A small GAN, trained from scratch: batches of 256.
Rows from block 4 of the discriminator of a small GAN, named by matrix and row number. Rows with one number belong to one channel. Each number is 128 + 32 x the weight over its row's rms, rounded and kept within 0 to 255. All counts start at 0.
After each channel's rows are labels from the 100 images, of 14848, where the channel reaches its highest value: "responds to" is what is common among them. Only what is clearly more common there than usual is listed. The data: Sentinel-2 satellite tiles (TerraMesh). In brackets: how many of the 100.
# convs0: first 3x3 conv (discriminator.blocks.4.convs.0.weight, 128x128x3x3, each kernel summed), inputs 64-127
# convs1: second 3x3 conv (discriminator.blocks.4.convs.1.weight, 128x128x3x3, transposed, each kernel summed), outputs 64-127

convs0.85 [138 123 156 108 105  93 115 186  35  70 129 145  87 136 118  88  95 180 204  98 124  98  93 124 127 192 103 136 127 109  92 131 129 122 215 182 101 152 124 105  59 131  90 111 130 134 120 112 121  87 176 136 118  93  77 121 113 122 125 111  99 177  46 165]
convs1.85 [ 86 125 125 123 189  72 117  78 156 200 112 135 121 100 140 129  56  93  61 105 153 130 177 114 145  61 159  67  98 198 137 107 123  92  61 101 126 179 155 136 136 137 112 126 164 128 103 138 155 140  85 122  87  87 130  85 111 128 111  89 179 144 170 135]
responds to: snow or ice (73); main land cover: snow or ice (56)

convs0.71 [ 96 174 183  93 148 126 171 166 133 171 110 130 145 117 113 133 140 103 134 173  96  86  73 172 215 124 158 150 157 200 121 109 148 168 103 155 182 188 140 135 157 117 132 159 161 143 227  47 171 124 106 159 101 143 113 128 105 165 172 112 156 145  97 108]
convs1.71 [166  76  62 187 114 158  98 145  84 127 116 136 137 158  64 112  85 105 110 151  94 119 115  88  57 115 119 139 157 116  78 167  63  75 148  90 166  59 140 120 142  81  91  66 142 163 111 186 110 143 112 122 124  83 161 168 147 148  88 140 109 141 123 111]
responds to: clouds (44)

convs0.10 [ 80 108 179 107 172  99 148 118  98 146 168 128 202 112  94  96  44 159 192  90 149 153 133 117 124 134 128 167  97  74  89 140 134 151 114 143 138 119  90 150 138 168 141  87 133 190 134 158 194 155 155 128 105 116 143 108 130 142 137 144  39 137 152 159]
convs1.10 [ 87 175 102 124  89  94 108 127 181 115  84 116 103 131 162  68 165 144 117 132 134  92 131 106 172 135 141 143 141 175 151 149 117 124 101 155  99 174 153  96 143 104  94 130 105  70 116  89 121  80 108 111  74 171 139 119  88 141 186  87 144 130 108 128]
responds to: snow or ice (92); main land cover: snow or ice (90)

convs0.38 [ 79 117 107 111 153 137  41 157 106 149 113  65 127 111  92  93 152 111 102  86  89 148 154  88  91 123 148 128  87 112 119 124 126 143 153 160  78 100 144 127  65 101 120  96 135 126 158 159 149  93 148 141 138 139 143  96 113 154 122 146  69 154  97 128]
convs1.38 [170 137 169 128  75 159 118 144 159 167  89 111  65 167 110 159 172 111 121 175 140 106 123 128 158 150 138 124  76 148 142 107 131  87 105  97 153 147 141 114 170 131  52 182  81 149  57 119  85 110 128 110  78 145  57  86  89  68  85 117 151 143 159  79]
responds to: trees (88); main land cover: trees (59)

convs0.62 [133 172 170 112 115 136 148 114 108 108  96  89  76 169 163 223 110 154 164 146 165 152  66 151 147 169  98 161 135 134  67 180 120 138 160 163 111  98 114 118 140 211 114  87  69 146 127 120 119 138  91 131  89 144 126 174 162  81 133 133 160 133 103 151]
convs1.62 [105 171 132 177 155 116 132 118 167 132 205 108 163  91 104 109 101  96 144 107  66 121 220 121  97  90 176 145 151 130 127  96 119 113 110 107 133 149 114  88 120 124  99 109 168 143 118 163 145 153 191 109  69 118 158 105 107 160 125 135 126 119 155 160]
responds to: bare ground (62); main land cover: rangeland (50); main land cover: bare ground (43)

convs0.14 [146 130 140 139 144 168 165 175 153 164 149 162 141 139 134 120 191 148 154 163 125  93  92 165 174 123 139 137 175 129 104 155 180 125 104 144 211 147 172 145 130 144 167 121 141 161 190 120 162 164 162 135 145  83 137 153 171 135 215 138 167 148 183  79]
convs1.14 [ 99 117 127 120  76 115 107 172  65 104 112 122 172 157 108  77 123 120  82 147 102 164 163 104 124  85 148  81 139  84  93 114  82  72 133 100 157 119 103 129 143 124 115 146 164 103 141 129  80 120 110 180 115 110  89 127 235 163  94 116  85 145  90 119]
responds to: main land cover: water (45)

convs0.44 [114 134 116 111 118 137 164 127  98 104 125 179 135  62 183 110 102 102 121 101 132 139  98 147  33  93  64 148 151 174  67  84 173 171  99 155 122 152  83 112 135 173 121 123 103 130  72  97 119  82 125 131 169 140 149 156  92 130 132 142  94 110 118 151]
convs1.44 [161 128 129 144 130  79 158  81 119 155 183 128 145 112 127 130 120 200 137 168 113 146 156  87 181 141 183 162 147  91 177 133 109 146 196  73  96  91 166 207 168 131 170 129 140  91 163 163 124 140 153  67 145 126  79  48 134 139 137 122 154 114 147 166]
responds to: main land cover: rangeland (61)

convs0.43 [123 148 119  71  93 147 117  90  94 113 109 130 123  70 105 126 118 152 163 103 155 134  91 133 156 157 168 138 108 110  59 128  69 146 141 163 102 117 110  78 120 157 141  91 151 148 141 153 122 108 108  81  57 113  92 146 125  92 138 139 121 127 115 174]
convs1.43 [152 150 115 145 189 142 117  84 147 198 147 111 180 104 120 103 127  79 123 120 109 135 151 102  91  56 100  80  99 228 151 106 154 123 142 100  70 149 114 124 127 133  89 208 113  94 112 169 129 139 145  99 128 144 148 110  54  92 135 158 164 147 112 112]
responds to: snow or ice (47)

convs0.19 [115 137 137 112 151 150 139 170  60  53 180 131 126 204  96 121 167  73 168 160 115 108 119 185 204 231 134 168 135 136  80  93 124 133 150 116 176 170 140 119 208 114 111 171 155  93 155 121 116  95 100 117 154 150  87 164 142 171 115 116 152 126 102 140]
convs1.19 [190 130 106 154 114 137 126 131 157 173  73 132 149  50  92 146  83 186 122 115  58 103 121 115  85  75 160 122 106  96 155 141 113 160 137 141 127 108  83 136  99 136 116  62 104 125  72 118 161 175 117 134 101 133 127 104 172 144  86 139  31 175 152 145]
responds to: main land cover: trees (42); clouds (37)

convs0.25 [ 60  76 157 149 130 147 133 139 115 139  33 148 137 110 124 120 101 120 200  60 129 162 129 132  72  98 136 131  71  76  97 115 185 146  94 144 105 112 131 147  91 101 112 107 118 149 135 151 160 100 149 122  84 116 132 183 136  60 107 114  98 122 193 125]
convs1.25 [166 133 134 145  87 175 107  93 134 139 124 138 197 139 185 118 184 131  94 134  73  73 137 138 143 152 145 145 122 175 150 168 112 123 209 100 105  86 113 127 118 164  98 148  72 105 124 138  86 138 108  99 140 149 142  66 103 145 115 144 108 159  69  93]
responds to: snow or ice (45); main land cover: snow or ice (34)

convs0.4 [ 71 153 156  90 128 182 106 137 116 127 141 139 135 166 178 124 165  73  86 112 146 135 115 151 177 147 142 107 160  88  88 196 147 117 120  97 145 130 122 137  85  79  49  90 156 168 164 115 146 139 134 176 101  93 125  96  95 192 140 162  68 141 101 197]
convs1.4 [154 107 135 106 110 155 103 146 140 167  93 188  69 117 116 194 117 126 112 160 116  92 127 161 101 129 135 124  66 124 140  68  97 142  90 122 142 164 109 145 133 132 150 180 116  85  94  76 131  69  85 183  97 148  82 138 143  36 100 138 109 142 133  54]
responds to: main land cover: trees (51); clouds (35); main land cover: water (29)

convs0.101 [158 148 125 101 154 104  99 156 109 179 130 133 107 131 117  86 165 114 164 102 109 154 130 110 182  93 176 121 157  72 112 133 146 162 102 150 122 182 167 165 130 111 109 103 136 116 164  87 168 110 131 146 116  83 135 113 122 132  83  84  78 112 141 181]
convs1.101 [106  95 149 125 145 182  83 153 162 103 136 110  91 126 153 221  90 107 149 155 174 145 134 127  98 146 125 107  92 125 146 152 102 119 133 170 153  98  68 118 119 139 184 117  75 119 111 135 105 111 113 117  98 125  81 119 116 131 140 157 139 167 186 136]
responds to: main land cover: water (48)

convs0.119 [110 106 165 102 143 106 137 151 116 138  66 169 114 150 116 120 112 149 209 139 167 157  81 159 154 116 151 153 103  40  89 106 113 164  90 182 126 137 170 139 125 144 105 110 107 105 136 163 102  78 152 107 152 110 152 114 175 111  63 154 115 145 168 116]
convs1.119 [107 136 110 130 120 103 106 126 215 132 186 113 168 145 168  87 158  97 105 141 146 111 175 145 101 112  69  78 133 163 142 142 153 137  92  88 166  96 111  39 124 103 117 146  96 169  94 101 166 138 104 129  63 168 119  79  82 118 141  96 179 168 143 138]
responds to: trees (89); main land cover: trees (43)

convs0.96 [130 111 113 149 119  82  76  72 124  83  93 126  92 124 148 124 140 152 144  89 162  89 128 100 135  90 147 162 153 129 117 209 103 176 170 190  76 103 109  64 125 173 152 110 151 103 123 135 153 107 113 188 145 105 104 114 141  74 115 167 151 124 141 162]
convs1.96 [100 137 117 181 136 132 163 139 199 162 166 110 118 143  95 170 115 120 156 158 115 103 146 131 165 132 109  67 134 164 152  97 190 149  97  96 143 135  89 188 116 106  68  94 142 177 128 162  63 142 126  97 153 165 107 176  72 131 158 103 121 114 159 208]
responds to: bare ground (52); main land cover: rangeland (51); main land cover: bare ground (37)

convs0.121 [ 41  87 129 114 178  82 180 100 133 146  78 111 131  99 114 178 134 145 125 171 127  73 108 124 122 142  67 122  69 176  98 104 101 127 136 189 153 149  96 107 157 131  86  76 108 144 119 116 130  80  65 164 132 124 106  78 125  75 151 108 139 116 136 113]
convs1.121 [144 153 182 118 116 179  81 171 124 112 203 144 138  87 114 137 131 157 156  61  88 163 174 110  90  79 171 129 124  66 158 116 155 152 117 113 105 139 121 167 131 145 140 154 165 175 137 169  72 112 140 150 113  52 126 118 130 140 128 126 162 102  84 133]
responds to: water (83); main land cover: water (63); clouds (34)

convs0.7 [135 159 130 180 121 179 135 105 105  93  63 162 145 116  96 114  68 114 102 120 145 109 121 112  87 172  87 166  82  89 137 118 153 113 159 107 115 159 126 100  83 139 124  99 152 146 117 122 106  83 160  95 125 143 155 171 112 119  95  75  77 141  78 116]
convs1.7 [104 133 138 109 155 109 177  46 158 122  84 117 189 107 164 128 117 136  88  98 135 105 139 112 137  99 151 125 135 182 135 133  90 135 160 116  81  77 102 121 130 135  59 103 126 131 102 101 145 167 107 112 155 137 114  90 107 140 139 156 134 156 142 126]
responds to: main land cover: rangeland (47)

convs0.18 [121 174 140 130 157 127 188 174 112 104 163 157 138 148 139  95 162 115 195 193  82  57 140 117 200 165 134 108 132 195  53 131 123 129 113 147 179 191 153 173 172 151  93 152 149 130 186 148  94  64  86 134 156 102 102 188 120 106 224  85 166 129 110 104]
convs1.18 [147 151 160 163 139 144 122 133 133 194 127 167 149  98  75 111  82 139  65 117 155  96 147 126  81  51 163 103  91  77 134 143 103 111 169 148 158  40 125 166 132 169  91  71 122 133  88 145 217 158 114 106  92 121 132 125 181 163  84 151  70 146 154 139]
responds to: clouds (44)

convs0.78 [118 117 111 113 157 220 157 117 111 191  76 101 190 104 131 141 149 124 168 147 150 167 148 150 150 142 134 165 100  86  99 161 140 148 125 137 134 155  82 144 131 147 172 150 137 178 113 159 150 107  97 130 115 137 119 245 104 171  89 134 114 117 112 101]
convs1.78 [141 142 126 130  98 113 140 136  96 117 155 139 153  72 143 174 140 160 137 137 113 174  82 148 164  77 167 179 172 129 114 146 107 152 126  71 167 112 132 150 110 134 147 116 122  50 135 114 164 152 206 176 141 112 131  73 180  78 105 201 123 195 147 178]
responds to: bare ground (58); main land cover: rangeland (54); main land cover: bare ground (38)

convs0.103 [ 72 156 144  69 156 184 172 157 159  92 140 121  59 143 157 222 139 168 114 132 130 109  74 162 189 114 143 130  94 151 140  88 125 200 141 186 165 122  78  90 142 137 147 103 112 181 150  39 105 166 105 106 101 123 159 117 180 124 175 160 162 122 130 143]
convs1.103 [148  86 103 156 138 149  80 166  96 139 154 130 191 151  75 105 118  97 149 130  80 129 189  96 109  81 139 138 190  98  95  80 106  87 129  99  98 136 129 127  98 126 117 168 121 139 106 200 108  99 150 184 125 113 173 177 129 146 139 109 103 158  77 126]
responds to: water (91); main land cover: water (89)

convs0.70 [148 109 120  78 121 171 153 113 128 105 153  97 128 171  93 117 115 157 110 137 145 163 173  81 147  93 140 125  74 153 132  65 123 115 145 132 134  36 121 171 105  93 155 127 140 152  99 113 138 106  97 106 187 132 138 183 137 122 129 110 104  85 154 176]
convs1.70 [207 156 153 142 116  82  99  97 104 136  89 139 123 112 143 150 103  75 159 143 153  69  70 108 110 112 120 105 124 133  88 125 124 134 110 104 101 177 116  78 144 138 121 133 100 157  85 132 136 153 142 108  87 118 138 129 160  70 115 110 157 186 115 181]
responds to: trees (92); main land cover: trees (68); clouds (38)

convs0.115 [102  89 135 106 129 153 127 108 106 169  53 122 156  95 150 147 126  93 191 115  80  95  98 133 149 123 109 190 120  96  74 142 104 134 117 171 110 140 155 137 130 105 109 106 173 148 140 141  59  85 119 147 117  61 168 149 120 122 120 117  93  69 141 107]
convs1.115 [168 167 144  85 129  81  57 135 157 170 177 116 194 161 138 130 117 122 132 188  97 128 123 135 142  97 160  76 140 140 185  84 131 155 106  59 131 100 171 125 152 124  49 165  56  94  60 111 126 153 167 152 138 144  84  96 136  82  94 153 150 174 119 142]
responds to: trees (91); main land cover: trees (60); clouds (38)

convs0.33 [170 136 112  62 144 155 197  80 181 154  97  70 126 129 114 120 165 147 114 140  94 157 178 154 171 112 188 134 139  92  95 117 180 150  63 168 131 117 157 179 137 164 175 151 131 159 143 135 130 147 156 139 101 131  82 123 161 160 117 119 126 151 191 137]
convs1.33 [126 134 141 131  92 154 107 194  95  79 125 152 134 161 192 100 140 126 156 160  74 135 123 131  94 158 149 145 106  79  52 126  63 168 122 136 137 147  67  43 114 114  79 148 112  73  96 139  65 153 127 122 155 148 147 150 125  79 158 112 145 107  49 129]
responds to: main land cover: water (45)

convs0.16 [107 135 116 147 146 112 154 142 177 127 176  76 128 139 105 125 158 164  54 115 146  86 152 124 168 143  94  78 140  96 193 164 126 103 100 123 101 164 121 102  84 102 163 176 126  77 171  88 123  96 129 152 132 115 127 121 109 124  99 185 117  84 139 185]
convs1.16 [124 105 154 165 100 119 133 139 133 175 115 126 151 127  62 192  93 117 143 141 119 127 114 172 161  68 144 124  95 124  55 118 118 123 185 180 185 150 175 128 152 151 110 130 148 141 149 111 100 105 154 155  98 100  65 154 152 128 218 100 104 179 114 109]
responds to: main land cover: snow or ice (36)

convs0.104 [142 147 171 109 106 142 171 106 128  97  48 163 147 148  79 109  87 131 130 105 165 122 154  84 128  76 111 139  28  95 150 125 113 161 158 129  63 112 157 100  84  95 119 177 102 130 112 147  76 106 117 115 151 118 144 195 132 136  62  83  50 114 115 146]
convs1.104 [116  98 110 148  85  90 143 100 149 137 145 111 119 163 110 128 132 104 122  77 191 132 139 170 102 130 113 136 167 159 136 146 136  69 106  93 152 105  95  85 109 123 111 140 128 169 113 104 166 148 169 101  79 176 133  69 122  76 131 160 189 164 128 180]
responds to: clouds (43)

convs0.106 [ 40 160 120  74 155 162 141 199 132 123 178 136 125 116 127 128 121 188 163 165  91 146 114 170 105 124 174 150 108 112 167 119 158 169 103 154 140  57  65 203 116 101 173 117 149 148 146 107 129 144 159  89 112 138 124 116 118 123 108 184  97 114 167 183]
convs1.106 [183 123 125 145 130 119  86 136 110 142 100 149 161 123 127 121 154  82  96 130 171 129  69  95 141 105  90 104 148 168 101 149  57  80 119 123  88 162 192  90 106 150 148 146 129  74 134 133  66 106 117 187 144  78 153 132 147 111 128  77 163 156 117 138]
responds to: snow or ice (92); main land cover: snow or ice (84)

convs0.126 [ 70 112 131  69 117 111 146  81 129  62  95 147  85 135 130 169 130 188 116 104 152 130 136 154 146  98 166 148 164 138 104 170 132  84 130 188 129  88  95 107 101 195 136  89 182 148  87 137 133 154 123 104 135  85 120 184  79 116 112 208  81 104 130 169]
convs1.126 [151 123 107 125 186 141 125 109  95 180 167 126 141 151 119 101 106  63 118 102 115 112 171 103 145 114 117 117  96 150  88  82 107 171  58 132  67 156 154  82 123 123 116 161 111  87 134 129  88 129 114 139  91 161 150  72 150  92 165  92 144 166 142 134]
responds to: bare ground (65); main land cover: bare ground (50)

convs0.54 [ 86 139 132 166 129 151 171 137 126 171 129 169  52 175 130 181 151 158 122 142  87  95 165 156 146 149 119 110 196 125  96 150  93 135 136 119 198 121  88 145 106 148 102 130 119 158 151 126 138 159 128 102 121 139 169 153 127  78 174 190  60 152  69 146]
convs1.54 [ 86 106 165 111 198 132 200 162  92 118 167 137 154  92 154  91 150 140 157 160 126 185 124 176 116 130 151  96 136 132 146 103 134 148  94 157 111 167 194  84 152 171 172 181 150  63 119 134  75 122 125 127  79 128  88 139 137 144 111  84 184 100 146 132]
responds to: bare ground (56); main land cover: rangeland (51); main land cover: bare ground (42)

convs0.63 [147 138 107  97 128 128 178  88 141  64 164 122 110 143 116 138 164 151 129 156  84 122 110 159 174 157 191 122 191 153 118  99 128 134 144 164 183 130 152 146 191 183 152 133 113 114 189 115 173 131 162 112 138 132  79 105 138 125 196 102 119 145 140 140]
convs1.63 [156 139 109 140 148 132  84 115  91 140 109 108 165 130 141  79 111 162 164 120 100  95 155  80 113  53 108  62  82 162  70 124 107  96 129  86 115  80  45 120 113 109  77 169 117 173  76 130 109 167 103 109 132  64 178 167 132 128 101 119  74 104  89 124]
responds to: clouds (34)

convs0.51 [168 148 123  56 162  69 105 179 158 137 154 118 130 111  91  53 159  97 100  96  93 139 187 130 109 109 127  98 144 145 130 119 192 167 157 143  62  99 132 141 126 145 126 159  89 146 187  99 175 166 148 145 193 150 130  81 137 131  65 153 149 174 126 150]
convs1.51 [113 105 137 173 103 182 144 149 159 129 100 122 116 204 128 203 119 151 115 160 162 100 203 132 133 181 113 140 162 110  87 155 135  95  81 123 172 128 129 116 144 152 120 108 132  78  83 141  85 159 113  62 103  68  76 169 101 119 131 153 107 115  82  98]
responds to: snow or ice (60); main land cover: snow or ice (56)

convs0.60 [103  92 173 124 140 106  77 109 173 134  52 133 145 101  51 141 107 121 159 154 146 180 180  96 103 143 171 130 102 179 103 107 131 181  50 197 124 157 184 104 125 173 142 106 136 111  90 151  99  11 144 149 140 107 126 127 176 101 109 129 181 105 174  98]
convs1.60 [197 188 125 106 126 195 100 117 131 111 154  82 156 148 142 113 114  48 118  92 126  80 103 175 143 114  73 124 146  98 134 146 105 172 142 107 157  96  58 127 162  95 108 106  53 172 105 137 149 135 184  70  82 148 105  77 101 126 146 133 157 132 154 140]
responds to: bare ground (73); main land cover: bare ground (48); main land cover: rangeland (46)

convs0.77 [162 149 161 118 154 122 136  71  71 125 142 137 129 157 175 126 107 109 112 139 169 105 119 131 148 176 112 130 194 123 103 205  97 107  80 116 106 113 106  93 142 142 104 142 128 131 132  35 171  56  72 138 115  74 121 160 143 146 112 157 163 150 113 136]
convs1.77 [138 129 124 149 137 100 128 114 175 181 148  74  68 109  86 180  89 197 127 111 124 130 146 149 100 149 147 136 150 164 132 138 143 134 140 190 137 113 132 173 111 122 107 104 147 113 136 116 138 162 163 138 170 137 114 117  77 158 175 171   0 112 173 115]
responds to: main land cover: water (30)

convs0.74 [144 172 142 131 124  53  79  60 144 158 163 105 134  64 158 128 170 104 116 122 161  74 177 120 108  90 133 162  78 105 106 160  79 102  53 178 130 115 157 112 129 131 160 119 176 136 135 123 165 157 141 117 136  90 150  86 145 154  77 137 161 162 154 167]
convs1.74 [103 124 142 158 116 148 100 158 148 114 124 107  94 163  59 156 128 158 138 109  76 154 164 100 119 156 124 116 106 102 118 132 196 108 152 167  72  90  47 116 139 103 129 103  83  99 142 140  58 128  98  99 197 160 129 170  81 159 174 108  68  65  81 115]
responds to: main land cover: water (33)

convs0.81 [112 131 104 128 143  87 114 169 118  91 132 103 102 169 138 108 148 151 168 104  89  70 113 153 186 162  96 103 169 171 109  80 147  98  79 130 174 174 139 116 181 134 116 158 101  87 189 121 159  97 102 134 141 164 125 119 105 119 156 136 153 106 109 169]
convs1.81 [133 158 169 141  60 148 140 138 162 192  93 157 131 114  68 155  98 150  77 104  88  86 129  85 132  87 136 118  90  96  97 151 121 146 188 144 145 121 129 161 111 120  24  72  88 180  90 170 107 135  93 123 122  96 133 167 133 182 103  91  75 151 105 106]
responds to: trees (88); main land cover: trees (68); clouds (48)

convs0.58 [142 117 154 222 206 117  85 132 104 152 180 133 129 190 108 123 140  97 161 108 110 145 156 147 118 131 163 126 155 174 150 134 171 150 109 118 146 110 127 120 141 111 119 186 189 120 154 132 102 119 193 141 182 134 164 126 166 202 143  84 149 173  93 172]
convs1.58 [132 122  89 134  94 122 180 151 108 109 115  93 117 147 119 135 129 162 143 140 158 180 127 139 162 138 144 165 145 127  69 153 119 109 112 175 188 159 137 155 118 124 161  90 123 129 153 141 144  98 153  71 121 121  71 141 174  84 171 169 103  71 164 111]
responds to: main land cover: bare ground (31)

convs0.88 [116 148 112  83 146 111 107 165 113 167  84 120 102 146 171 189  79 151 133 145  82 110 116 146 145 151 116 170  80 103  84 153  97  74 122 102 137 141 103 106 160 190 141 146 126 104  98  91 122  43  85 130 128  90 136 114 181 130 143 152 129 104 152 120]
convs1.88 [145 152 155 157 133 153 133  85 156 165 176 122 147 100  96  54 112 126 173 121 104 141 152 131  84  66 130 110 124 144 116 121 136 172 171 154 137 107 108 120 114 172  97 126 158 168 165  89 136 173 131 124 159 133 109 146 140  93 133 129 102  99 123 198]
responds to: main land cover: water (44)